Weights of a small image classifier.
Model: 6.35M parameters, 32-pixel images, arch vit, norm layernorm, activation swiglu, patch size [4, 4], layers 6, width 256.
Training: soap at rate 0.0024, 15100 steps.
Data: trained on photos of plants and fungi (iNaturalist), 10.7 epochs.
Rows from block 3 of a small image classifier, named by matrix and row number. Rows with one number belong to one neuron. Each number is 50 + 15 x the weight over its row's rms, rounded and kept within 0 to 99. All counts start at 0.
After each neuron's rows are labels from the 100 images, of 14976, where the neuron reaches its largest size: "colour at peak" is the nearest of a few named colours to the mean colour under the peak. Only what is clearly more common there than usual is listed. The data: photos of plants and fungi (iNaturalist).
# gate: MLP gate (model.blocks.3.mlp.gate.weight, 1024x256), inputs 86-171
# fc1: MLP up (model.blocks.3.mlp.fc1.weight, 1024x256), inputs 86-171
# fc2: MLP down (model.blocks.3.mlp.fc2.weight, 256x1024, transposed), outputs 86-171

gate.455:30 49 45 47 48 77 48 30 61 45 32 45 49 50 33 66 45 48 76 66 43 45 41 32 52 39 47 51 49 25 34 27 57 37 61 22 52 54 44 59 38 42 60 73 38 64 25 41 23 56 40 82 75 53 58 85 59 53 68 62 63 60 38 52 39 69 66 44 85 60 59 53 46 30 27 43 63 47 77 48 58 48 40 24 80 71
fc1.455:62 41 27 79 76 69 49 51 36 41 59 52 37 61 37 36 51 66 26 44 43 40 41 56 68 41 47 63 51 74 53 43 58 37 38 83 54 43 67 63 58 35 47 30 52 45 74 77 54 79 64 30 25 50 37 38 20 53 48 40 30 86 27 41 75 17 37 58 39 63 43 48 66 46 21 47 33 37 64 42 41 50 60 37 23 21
fc2.455:22 57 55 23 51 68 57 56 44 45 24 54 55 36 44 66 28 46 42 55 60 70 66 75 37 28 51 68 29 23 75 20 35 59 65 32 73 20 48 50 67 60 49 69 67 72 45 64 43 53 50 50 66 70 69 44 84 44 54 61 60 55 52 15 36 58 47 37 76 26 62 47 56 48 52 39 53 72 54 48 48 40 28 64 23 50
colour at peak: grey

gate.153:59 45 31 49 56 68 40 58 56 64 61 78 58 53 68 70 54 39 25 52 60 67 67 47 33 43 54 63 86 58 44 51 63 46 58 62 60 68 56 28 38 62 56 74 41 59 68 37 55 44 53 55 55 59 46 47 66 44 40 38 34 33 54 57 42 48 60 60 41 47 58 60 63 47 48 41 25 33 68 31 64 70 31 57 54 52
fc1.153:41 76 79 91 43 89 50 42 34 26 30 35 90 46 22 70 69 46 65 41 83 30 42 49 58 63 56 20 80 88 47 55 47 20 52 60 40 50 61 51 24 69 43 65 50 50 52 46 54 54 26 21 48 59 42 34 62 73 29 62 40 54 46 54 46 35 73 44 40 56 55 57 50 52 47 50 63 36 49 26 38 48 49 43 50 61
fc2.153:67 50 48 70 59 81 66 41 36 35 63 59 31 61 71 77 38 61 60 82 60 68 41 53 48 39 42 32 61 45 55 69 61 58 37 43 40 49 40 68 73 29 40 38 58 36 58 58 37 37 39 38 36 63 39 65 27 28 59 54 46 61 62 19 57 38 41 41 48 59 48 50 70 78 26 36 49 29 39 48 25 45 39 44 74 45
colour at peak: yellow

gate.104:43 46 62 68 58 84 38 48 45 45 53 35 46 86 37 46 27 25 43 81 43 34 38 37 51 64 48 41 63 48 35 42 57 44 55 91 42 39 49 49 47 63 49 50 59 43 53 43 73 48 52 43 66 37 28 30 40 60 69 56 40 28 54 65 74 68 44 62 40 65 49 63 66 63 47 59 53 59 46 41 62 72 56 46 30 69
fc1.104:72 41 35 47 30 58 69 43 51 41 45 30 44 21 67 47 43 66 52 70 40 65 22 58 42 45 36 68 71 59 63 50 31 47 46 64 57 64 47 37 50 44 47 77 33 55 62 48 62 67 72 39 41 43 62 49 62 44 42 25 19 67 47 56 82 51 40 44 70 38 55 46 66 62 51 55 38 26 90 57 42 51 72 59 40 43
fc2.104:60 36 25 65 62 59 51 53 45 51 69 51 48 59 74 76 59 54 70 65 28 44 64 66 61 55 37 36 49 68 47 61 59 46 53 33 59 47 56 71 68 47 51 68 17 66 38 51 62 41 48 50 67 78 58 57 38 34 52 39 44 42 43 71 57 62 56 43 46 33 55 52 71 21 29 44 31 55 16 37 99 45 54 51 44 59
colour at peak: grey

gate.670:34 71 28 50 45 50 36 71 49 49 67 32 57 48 37 45 60 60 61 35 72 22 56 33 27 54 52 56 27 05 38 55 45 49 33 25 43 38 26 52 08 47 58 32 77 48 52 31 85 59 34 55 63 46 55 68 77 74 39 27 76 62 57 61 51 41 65 28 54 68 00 55 56 62 49 72 42 39 44 64 32 56 74 56 68 65
fc1.670:81 51 73 41 54 26 36 43 66 42 47 72 39 53 42 38 52 49 48 67 35 63 50 59 86 34 52 30 38 63 48 52 32 63 62 83 40 49 56 60 56 58 63 61 48 74 78 87 42 79 73 54 55 55 57 60 58 58 71 83 38 70 48 60 53 11 27 62 35 59 67 19 55 70 53 46 47 59 47 44 45 45 39 72 76 54
fc2.670:57 82 56 39 44 29 36 63 47 60 51 60 51 43 96 54 54 49 39 90 39 50 39 40 30 47 33 47 51 73 45 77 29 82 49 84 44 49 16 64 88 75 60 45 44 51 57 69 65 50 31 63 31 53 76 61 48 57 72 37 54 71 61 71 51 50 54 23 48 19 55 38 56 60 59 35 20 79 81 44 55 77 51 63 77 38
colour at peak: black

gate.520:53 64 48 30 65 48 69 34 37 55 63 32 45 34 74 24 50 64 23 56 39 46 47 39 45 67 64 45 39 49 47 24 39 48 57 64 25 32 39 67 46 73 60 56 55 23 57 33 30 46 55 53 37 16 40 42 40 26 32 41 52 35 36 37 52 73 71 46 70 54 53 20 47 50 60 40 53 63 49 68 25 51 40 68 31 73
fc1.520:39 30 34 54 38 30 34 51 37 37 69 49 58 49 93 31 70 40 64 50 37 35 50 52 16 61 41 45 58 53 36 40 63 99 66 39 42 42 53 47 64 54 41 49 75 59 32 50 64 67 68 74 57 40 25 69 20 40 52 66 71 20 28 40 62 48 68 20 35 46 34 43 44 66 45 42 54 48 28 55 55 31 44 67 27 61
fc2.520:43 53 67 39 30 48 18 62 67 23 53 35 24 48 46 74 37 31 52 83 45 43 55 42 67 84 25 45 11 42 65 39 35 40 48 69 51 56 38 64 37 66 47 41 14 60 46 41 86 42 65 50 52 56 65 55 65 39 72 46 45 50 56 44 72 73 61 49 32 34 52 58 49 48 55 78 48 47 67 35 34 46 50 40 37 42
colour at peak: orange

gate.178:34 52 21 62 61 45 41 64 76 57 60 39 48 58 38 37 78 54 70 75 40 60 53 34 53 59 53 34 52 75 49 47 52 65 37 42 54 67 36 48 60 50 13 39 46 47 66 65 26 40 63 52 60 40 73 20 41 45 20 49 76 67 53 63 45 72 43 27 56 49 24 29 76 30 41 40 59 32 62 60 57 45 13 45 44 51
fc1.178:30 48 43 46 82 30 71 37 30 51 48 31 25 56 79 50 54 69 87 49 38 38 45 31 79 32 43 52 59 30 66 68 72 47 29 59 49 51 27 46 31 56 75 67 55 68 64 50 59 58 44 28 51 40 66 63 57 18 47 44 54 48 29 49 54 75 22 75 60 25 44 36 59 37 50 22 43 38 44 49 39 26 43 57 37 57
fc2.178:28 43 41 38 25 58 36 15 31 28 25 56 63 59 69 50 65 58 52 66 51 53 67 59 41 50 71 80 36 32 42 44 64 46 42 53 46 42 53 40 49 36 76 52 20 31 55 42 53 52 67 41 41 52 60 45 86 56 46 44 62 33 50 93 29 52 59 51 40 47 35 47 46 32 54 44 39 66 48 73 32 52 66 60 72 46
colour at peak: green

gate.304:28 57 74 52 28 44 49 65 34 71 60 43 27 49 70 72 39 65 64 59 53 40 39 50 44 71 63 56 29 74 67 43 40 45 33 57 77 37 59 53 40 74 45 16 55 54 64 43 11 55 60 64 43 53 42 55 45 30 38 08 26 54 49 20 28 37 39 38 56 44 87 37 40 70 19 60 49 43 50 49 28 27 47 32 49 73
fc1.304:33 79 75 48 46 45 40 36 43 68 40 71 73 76 41 48 35 51 27 81 43 41 56 62 56 57 52 42 55 54 39 44 39 42 47 48 43 57 69 47 70 52 59 66 65 47 55 65 28 53 44 68 66 70 42 53 28 46 47 29 34 67 46 38 64 47 44 65 64 64 87 45 26 50 61 49 53 42 66 51 47 36 30 36 51 56
fc2.304:53 46 33 76 45 45 59 80 37 47 36 35 49 05 70 49 28 72 58 52 48 47 13 55 50 84 53 35 35 71 38 61 45 43 45 46 20 54 78 59 27 41 52 41 45 33 34 42 50 53 48 55 55 53 40 65 65 19 30 40 45 48 47 27 64 63 56 48 32 72 13 69 65 28 53 57 35 38 23 51 48 35 59 39 49 48
colour at peak: pink

gate.507:77 62 52 31 48 23 53 55 54 54 73 29 56 47 42 42 56 40 50 60 58 37 50 60 85 56 22 77 67 37 28 44 73 44 51 50 51 26 76 66 41 39 68 37 30 67 44 47 43 47 38 22 42 56 51 34 63 57 53 58 58 53 43 33 54 67 51 68 35 40 25 57 39 36 43 60 54 28 45 24 73 50 48 27 42 40
fc1.507:31 38 68 53 29 52 55 26 49 61 48 41 70 40 31 61 47 44 44 60 80 67 51 50 56 51 60 68 54 44 21 62 53 55 43 38 37 40 57 24 42 55 42 25 38 50 33 19 45 35 65 58 46 60 67 54 47 08 19 22 66 36 52 61 76 57 40 47 52 43 23 52 18 55 51 49 47 57 79 35 43 46 36 29 15 48
fc2.507:52 65 58 62 55 46 50 48 56 66 42 59 39 16 47 68 81 48 60 79 50 60 51 58 21 38 53 45 58 64 51 25 57 62 81 29 38 46 65 56 60 50 57 33 57 49 15 40 39 50 51 69 41 63 63 59 65 28 39 65 43 44 31 48 37 28 51 69 21 78 25 45 67 45 20 17 64 58 65 44 53 36 41 39 45 50
colour at peak: green

gate.260:38 56 34 49 41 71 77 15 62 50 50 62 47 63 34 62 36 35 49 40 76 64 41 73 53 45 32 28 49 44 42 45 68 60 51 29 58 39 48 62 44 64 44 76 44 62 35 56 45 50 59 73 62 58 45 31 63 60 67 51 52 40 60 10 84 37 60 71 44 48 43 50 52 80 42 65 44 59 53 63 02 30 60 38 37 46
fc1.260:46 36 54 37 74 49 42 53 52 36 45 55 55 47 21 65 82 61 53 42 68 36 63 88 70 34 54 47 59 31 51 64 86 50 41 46 32 44 47 85 61 45 51 67 49 51 59 72 78 45 50 50 57 42 47 55 71 67 69 41 43 84 44 51 41 56 46 59 50 63 60 51 19 84 58 29 49 66 59 49 58 50 51 62 25 35
fc2.260:62 38 67 73 65 47 89 62 72 49 25 50 65 59 45 39 92 78 53 41 44 54 39 42 32 58 51 50 41 36 55 51 55 64 17 46 62 73 52 62 63 31 72 67 45 74 45 70 64 51 54 49 78 44 47 58 52 35 56 51 64 28 65 71 54 45 58 52 72 60 66 52 44 29 90 03 48 41 84 58 51 59 50 46 58 44
colour at peak: brown; black

gate.185:38 67 67 60 51 32 22 66 71 63 58 57 59 28 53 68 82 64 17 37 54 61 66 27 46 51 50 54 60 27 36 53 58 66 50 39 51 20 73 24 50 68 46 50 33 51 50 59 37 49 66 47 62 48 52 56 51 53 78 56 26 71 50 71 55 59 27 36 45 51 15 41 56 57 23 65 49 65 57 60 69 43 40 98 44 51
fc1.185:50 61 28 21 41 41 61 70 49 55 55 57 76 31 32 51 54 40 65 40 33 43 54 62 52 56 45 41 53 38 67 54 43 63 58 67 69 47 38 57 53 68 27 57 75 42 75 41 47 74 25 46 69 22 56 62 66 36 69 30 25 72 68 45 54 47 60 55 85 63 36 34 13 68 50 39 41 65 21 53 57 47 67 33 61 79
fc2.185:52 10 42 41 65 43 40 23 15 53 39 39 51 38 61 48 54 53 68 71 63 35 60 47 56 38 58 51 43 54 49 50 48 45 28 53 48 40 57 55 29 26 53 45 56 27 80 29 36 46 39 65 60 48 52 56 36 39 54 45 74 61 61 71 60 26 66 47 67 35 32 63 60 48 40 64 50 27 57 49 70 59 45 64 68 30
colour at peak: orange

gate.58:28 66 64 46 71 71 51 46 55 62 51 64 23 54 72 44 38 42 42 36 57 45 62 74 63 47 47 20 43 23 36 45 25 39 40 55 40 51 31 31 45 37 62 28 54 50 50 61 43 46 69 49 36 46 50 53 46 50 44 78 40 65 41 61 78 28 33 60 39 58 42 45 67 73 53 65 60 47 18 32 26 61 37 55 53 20
fc1.58:71 92 56 54 43 42 42 42 46 12 57 10 55 67 47 56 61 47 41 59 66 53 68 56 47 44 58 41 50 28 50 67 36 56 31 67 42 58 24 25 35 36 60 51 81 44 43 73 48 70 55 68 67 49 62 46 64 68 59 53 54 39 42 84 58 36 42 69 51 67 40 31 46 64 50 65 48 50 40 45 41 75 34 38 71 39
fc2.58:47 44 25 43 41 68 43 57 60 43 52 85 54 48 62 62 39 45 48 69 82 33 18 54 61 07 68 36 53 38 59 52 36 33 82 50 45 17 36 60 36 59 72 35 58 47 32 50 71 72 49 54 77 54 45 66 36 43 34 48 61 50 26 63 70 55 40 47 71 42 45 35 71 49 56 59 46 50 52 60 57 47 57 59 70 61
colour at peak: green

gate.11:55 63 61 24 49 38 52 61 71 57 33 47 33 55 53 31 63 46 73 59 42 40 45 31 46 62 49 32 78 55 36 64 51 45 53 62 60 65 48 57 46 45 42 56 46 63 53 19 47 69 26 74 58 49 26 52 50 53 50 60 42 66 24 45 20 26 58 45 63 49 54 00 46 76 54 51 71 49 49 46 39 42 39 61 58 49
fc1.11:40 50 49 52 39 39 28 51 24 51 57 56 50 62 72 40 37 67 32 41 36 49 63 53 69 50 41 60 14 43 24 69 53 30 51 58 67 63 41 67 88 33 67 49 73 87 61 47 54 27 65 31 36 47 41 54 65 48 54 50 64 45 59 58 27 57 64 27 61 56 46 55 63 54 66 39 42 65 58 80 45 66 21 69 48 68
fc2.11:29 69 66 52 37 56 40 57 83 39 42 77 40 07 69 38 64 37 78 48 56 53 62 13 12 28 41 47 50 66 68 60 37 64 68 51 46 49 63 41 38 63 54 37 54 61 64 56 60 45 73 79 39 28 54 44 62 58 34 48 51 45 40 29 49 36 67 63 46 29 40 48 48 42 59 59 50 41 56 85 57 33 60 57 68 47
colour at peak: yellow

gate.232:60 49 59 41 54 75 38 59 21 62 21 17 48 34 49 50 28 53 84 60 21 21 34 47 16 56 77 66 66 62 47 38 53 30 26 64 32 36 92 43 18 46 38 55 52 44 69 71 13 62 39 79 62 55 59 44 57 55 27 54 35 61 16 55 63 31 47 40 68 58 64 33 76 68 47 59 61 42 41 77 39 25 74 47 48 39
fc1.232:43 50 17 43 59 65 33 60 59 67 37 24 43 32 34 37 61 50 38 31 59 40 27 66 70 68 65 30 60 24 65 73 00 65 55 54 44 34 38 65 40 52 33 47 47 49 60 70 59 63 48 59 48 26 55 47 64 64 55 59 56 35 66 59 37 40 53 24 54 36 39 29 55 19 42 73 91 42 44 58 55 61 47 44 66 65
fc2.232:62 40 44 43 56 61 40 59 61 52 61 54 79 37 24 46 28 12 50 80 58 39 23 46 33 53 42 22 43 77 28 31 64 45 74 41 66 36 41 60 69 25 59 55 55 68 70 26 23 70 67 42 70 57 20 52 45 57 33 37 20 53 50 36 47 39 45 74 41 39 60 54 63 77 47 50 44 51 59 42 11 22 61 53 45 34
colour at peak: orange

gate.50:53 47 66 63 68 42 54 66 46 57 46 55 56 59 46 57 47 56 38 33 71 49 28 37 58 43 71 54 40 63 60 32 38 49 47 59 54 32 69 46 72 48 65 45 56 42 36 33 65 29 64 48 32 39 48 58 49 33 78 62 58 18 59 45 51 46 40 37 41 56 46 34 38 59 78 33 31 75 49 45 46 61 22 63 54 50
fc1.50:39 63 60 39 22 74 56 44 60 54 47 36 57 34 41 45 42 67 44 58 49 54 53 47 43 71 64 57 42 35 27 33 46 57 57 49 50 41 55 85 37 53 44 45 50 53 43 38 23 45 39 33 49 50 40 55 39 26 52 39 51 16 76 77 59 53 58 06 62 66 47 62 20 55 74 66 25 41 61 51 46 52 49 50 39 50
fc2.50:58 56 43 80 58 56 41 58 62 61 59 60 57 46 58 24 38 56 63 50 41 84 96 24 76 59 47 52 44 47 71 44 54 68 54 62 86 47 45 39 42 64 63 61 63 06 72 41 45 46 62 35 55 47 55 30 21 37 59 34 54 74 70 57 38 40 72 58 65 35 36 61 37 63 52 62 64 42 98 42 63 63 57 53 56 72
colour at peak: green

gate.610:53 50 42 65 55 40 42 61 36 72 71 24 68 43 74 59 29 43 45 58 49 63 57 37 43 51 21 52 65 47 48 50 36 27 34 45 33 56 57 64 56 73 40 48 26 31 55 40 74 51 57 54 61 44 30 53 73 37 68 58 32 31 55 60 37 44 66 49 34 60 37 61 72 81 59 37 58 50 43 60 68 77 35 33 58 34
fc1.610:25 45 51 37 42 40 18 32 27 59 53 17 65 80 57 45 38 40 53 62 51 42 29 31 61 47 70 51 63 43 40 36 22 50 37 38 50 36 65 37 46 72 53 62 52 54 50 72 77 47 54 39 64 36 48 53 62 48 35 52 73 59 54 47 55 56 48 35 35 52 50 56 44 55 84 33 30 20 56 66 53 58 04 62 78 29
fc2.610:56 35 49 35 84 82 56 63 60 50 41 46 42 31 39 43 60 48 68 62 30 55 86 69 23 81 47 59 73 36 41 26 39 42 72 51 61 51 73 48 48 53 59 40 71 56 59 58 51 58 46 44 57 69 56 50 37 60 65 47 54 42 35 45 59 43 28 68 37 40 53 49 56 20 72 53 36 86 27 43 61 78 47 46 43 52
colour at peak: pink

gate.727:60 45 41 39 57 26 62 63 41 40 59 67 60 36 53 59 22 64 45 75 85 52 55 44 59 42 40 39 60 81 36 40 52 53 27 60 63 50 48 67 42 60 50 92 35 50 46 43 47 37 65 54 59 55 53 83 54 47 49 39 60 42 43 67 54 28 62 48 34 50 38 60 52 42 26 55 48 29 30 48 62 37 57 58 62 33
fc1.727:25 59 69 65 41 41 33 52 59 32 73 62 50 44 27 38 60 39 63 50 40 49 55 67 44 47 37 57 80 29 10 39 73 59 49 75 33 50 61 44 56 60 47 63 48 42 36 79 54 71 58 31 62 54 41 44 56 65 36 40 50 59 47 60 55 61 57 57 60 63 56 53 72 59 36 45 58 70 68 35 50 82 49 72 48 67
fc2.727:57 29 45 43 49 52 54 66 72 49 39 20 48 60 47 55 38 33 37 39 50 74 31 35 53 48 51 38 24 48 30 57 66 57 36 33 48 51 28 28 37 35 52 71 68 59 36 61 79 47 36 40 80 25 41 78 41 42 40 14 37 24 43 45 47 32 53 66 65 57 56 36 45 34 56 42 56 68 66 32 47 35 22 37 74 60
colour at peak: yellow

gate.76:75 51 62 65 51 64 61 51 41 24 33 48 72 39 54 57 44 59 08 24 56 55 67 41 48 52 66 60 37 45 27 53 47 48 60 62 37 26 54 59 58 38 28 56 69 58 68 39 52 32 63 30 48 58 67 51 34 55 53 40 55 53 47 37 56 69 79 66 69 18 52 48 64 11 53 73 52 64 48 47 55 25 34 67 43 22
fc1.76:19 40 47 48 32 42 75 34 48 49 46 37 23 47 66 34 66 32 55 54 79 65 41 26 43 47 41 40 26 37 38 64 45 44 32 57 63 72 61 58 59 39 45 41 41 65 61 55 51 53 47 66 78 64 48 58 65 52 44 42 27 49 42 56 53 53 55 38 33 79 53 45 32 53 67 74 51 46 43 38 25 39 75 29 68 35
fc2.76:66 38 45 72 45 53 63 48 62 57 53 53 43 59 40 12 52 43 57 45 27 53 42 46 36 29 36 39 69 56 50 39 43 81 40 51 56 53 27 66 45 25 62 65 49 55 63 31 40 52 77 73 50 43 43 62 54 63 48 43 44 60 36 33 68 66 39 55 60 50 30 43 36 59 18 35 12 48 74 58 53 46 55 14 44 32
colour at peak: brown

gate.265:72 52 57 68 49 43 48 51 30 70 54 45 54 49 46 64 54 26 47 39 41 60 36 55 81 76 00 40 42 63 43 21 53 50 72 39 43 66 60 52 53 53 33 59 47 60 50 70 44 63 43 33 56 64 68 39 72 32 34 50 37 36 68 51 80 51 46 31 55 61 61 55 69 59 60 23 50 16 56 47 48 58 52 75 76 55
fc1.265:65 50 40 32 66 61 60 42 31 36 53 54 26 54 50 49 50 55 47 46 52 45 44 60 56 66 49 76 64 74 45 34 64 43 98 64 68 65 52 54 45 48 37 34 49 30 36 57 34 38 64 19 54 58 46 50 46 34 27 63 78 67 87 34 52 58 63 41 52 38 49 81 84 56 66 49 55 52 56 62 56 46 44 65 77 47
fc2.265:50 38 73 43 52 39 72 75 42 36 46 45 32 52 66 42 38 61 57 74 45 21 66 49 47 62 49 47 23 51 70 52 71 40 34 44 34 32 67 63 65 53 55 67 47 55 42 75 78 60 54 43 38 64 25 50 39 63 72 57 62 44 55 29 53 21 52 29 56 52 27 95 54 60 51 68 55 76 19 60 60 48 62 43 61 57
colour at peak: pink

gate.223:36 60 56 55 58 45 46 48 77 53 39 60 60 44 52 61 56 45 22 54 34 54 59 51 34 67 39 57 29 40 55 70 85 79 72 50 60 21 61 56 50 65 69 48 18 36 43 34 44 64 53 58 59 61 70 73 45 30 45 39 72 35 51 40 40 55 49 66 42 56 37 57 38 67 25 75 69 50 59 75 48 37 40 48 42 67
fc1.223:38 66 53 58 32 46 46 70 41 53 64 61 35 29 41 56 29 42 86 55 39 53 49 47 69 44 58 44 59 41 63 39 21 21 44 47 34 53 42 48 30 37 45 48 78 60 60 20 47 51 50 52 54 29 69 11 41 39 64 53 35 72 80 55 54 32 62 52 69 21 34 59 49 38 91 47 49 46 68 61 43 34 69 42 71 36
fc2.223:66 43 44 51 55 49 77 34 26 56 48 47 12 31 74 50 10 33 38 73 27 25 53 35 45 41 63 63 60 36 67 62 43 71 78 73 38 42 75 34 43 44 50 55 71 20 72 49 80 53 52 60 63 30 23 59 54 60 52 26 38 78 55 54 56 41 63 22 44 53 56 47 41 24 59 49 72 65 71 54 41 41 69 67 53 74
colour at peak: orange

gate.143:65 79 74 61 62 36 44 41 47 55 47 64 47 62 68 49 63 75 47 69 55 66 69 49 53 44 68 48 29 73 67 79 84 52 50 58 38 61 76 58 49 64 34 41 59 48 42 24 62 69 22 55 23 17 65 34 71 45 33 58 59 53 56 71 45 35 62 24 46 70 57 64 48 67 62 44 61 53 45 53 35 51 55 46 47 78
fc1.143:48 61 42 43 84 61 50 58 59 63 43 63 66 50 53 42 61 54 78 37 41 52 44 66 64 33 23 56 65 66 27 69 44 57 52 33 50 59 75 56 58 63 66 73 59 51 51 38 52 53 64 44 71 42 41 65 66 75 43 46 52 34 39 51 57 39 43 31 49 52 43 47 45 54 37 57 49 46 61 70 47 70 33 55 45 80
fc2.143:25 60 59 60 65 36 61 25 44 54 63 68 47 35 63 45 01 42 59 56 54 62 47 45 41 62 48 80 63 69 81 60 17 61 65 37 72 45 49 56 57 40 70 55 39 64 13 72 38 45 43 55 52 65 52 75 49 45 42 44 50 52 46 41 58 49 25 61 38 44 26 39 58 66 32 49 49 53 54 53 63 77 56 30 35 73
colour at peak: green

gate.31:70 40 43 50 81 20 41 48 68 38 79 45 57 49 50 64 59 41 48 45 60 38 34 28 49 31 76 67 49 59 46 43 39 36 64 48 80 67 36 58 42 60 48 15 81 44 32 77 51 56 45 33 48 28 42 87 24 55 42 55 50 62 47 96 60 22 28 48 27 59 66 35 34 64 41 45 50 42 67 39 57 59 28 58 80 60
fc1.31:35 49 26 75 55 26 42 51 69 54 59 60 70 42 68 69 64 48 57 31 84 48 42 55 50 58 95 51 50 20 35 44 43 63 43 58 54 50 11 52 48 37 51 36 67 84 33 34 57 63 63 36 32 32 49 77 29 60 12 87 59 57 60 64 42 39 54 33 32 33 51 35 40 39 54 27 28 34 49 42 45 30 39 64 57 45
fc2.31:32 49 52 52 37 41 47 48 64 48 61 69 50 43 65 49 36 61 50 65 45 50 64 50 67 27 57 31 51 34 57 32 56 43 31 61 40 54 43 67 36 51 22 29 44 54 48 53 33 64 39 79 63 42 60 40 43 57 58 58 42 62 66 51 48 54 16 34 24 39 72 01 36 22 52 60 57 52 79 68 76 43 67 42 56 73
colour at peak: green

gate.235:38 49 69 48 40 57 24 40 39 45 57 50 69 43 50 38 57 75 76 59 53 48 63 62 47 53 23 46 26 50 67 45 37 37 37 78 48 37 65 32 52 72 25 38 25 54 58 26 47 46 34 43 39 34 49 40 44 59 71 44 56 43 45 36 35 26 65 61 55 28 86 30 60 46 81 40 37 60 55 28 54 32 17 48 55 49
fc1.235:52 37 43 43 35 63 35 57 64 59 56 25 43 37 72 26 46 34 46 54 29 32 29 70 99 75 55 46 39 37 41 65 79 49 32 44 50 62 68 63 77 70 52 43 54 39 46 39 62 58 49 65 23 38 53 63 57 46 67 65 40 39 33 36 40 53 61 47 64 45 44 50 58 57 44 65 22 45 63 88 58 49 45 47 48 59
fc2.235:15 15 63 14 47 68 48 47 17 56 79 47 51 30 61 64 45 32 45 53 56 83 25 47 63 63 29 28 40 64 62 41 73 33 39 47 53 33 45 33 55 51 49 35 49 47 54 50 50 40 27 65 43 34 54 65 39 72 83 58 31 60 54 50 81 54 84 56 45 48 27 44 47 47 46 38 20 42 66 47 45 42 47 42 37 49
colour at peak: pink; white

gate.44:32 54 62 55 32 33 35 55 49 46 68 38 51 37 70 78 41 46 51 50 48 37 39 43 44 36 32 49 19 59 27 50 67 34 56 64 51 35 86 91 39 37 54 54 69 32 36 63 29 27 50 71 33 43 49 59 52 23 52 53 47 71 48 51 16 41 52 49 39 55 53 40 56 32 60 35 60 35 62 71 34 33 54 76 58 38
fc1.44:71 27 68 48 35 46 45 80 59 52 44 31 25 46 52 60 44 54 70 95 47 61 42 57 47 43 71 31 35 69 68 58 51 69 59 67 41 71 37 66 34 53 38 49 76 60 62 32 52 60 33 32 53 58 54 37 65 52 36 52 51 38 52 48 57 56 59 40 46 46 61 50 52 69 63 42 34 74 34 40 64 54 84 43 49 63
fc2.44:11 44 86 46 59 59 44 36 29 54 79 31 37 64 16 77 42 41 52 66 58 46 58 55 17 23 28 40 62 45 58 32 50 58 41 30 29 29 35 61 48 43 36 54 30 51 38 61 56 45 59 46 74 42 58 44 16 66 67 26 58 42 38 52 33 51 60 42 30 48 42 46 49 64 62 45 76 09 56 66 32 63 62 36 53 48
colour at peak: yellow

gate.111:60 32 77 52 71 37 62 48 59 29 54 43 43 52 48 37 39 36 66 55 67 34 48 52 47 38 48 72 22 85 68 54 51 42 48 81 52 51 64 54 26 42 24 58 49 69 22 43 64 78 30 54 37 36 42 67 18 49 38 29 41 65 73 58 40 75 45 52 46 50 71 47 50 64 47 53 29 67 37 57 55 24 26 52 62 61
fc1.111:72 57 65 57 72 50 43 60 39 40 27 39 49 24 57 46 46 61 61 45 64 67 43 53 35 49 67 54 36 55 81 34 66 45 48 62 48 64 29 40 45 42 58 34 56 60 36 52 69 52 24 74 93 44 59 43 30 49 58 71 47 49 77 46 51 59 46 47 43 60 34 26 51 65 52 71 55 52 53 56 34 34 50 47 53 47
fc2.111:75 79 40 60 66 42 57 31 57 29 62 63 27 32 50 39 55 45 67 47 51 07 45 72 55 55 41 66 35 36 33 40 58 63 51 38 29 33 67 36 65 70 44 67 43 55 49 51 46 67 80 61 12 39 73 42 54 54 53 51 59 50 79 44 41 52 53 56 40 42 49 47 50 46 34 56 74 46 39 56 80 61 40 56 40 56
colour at peak: yellow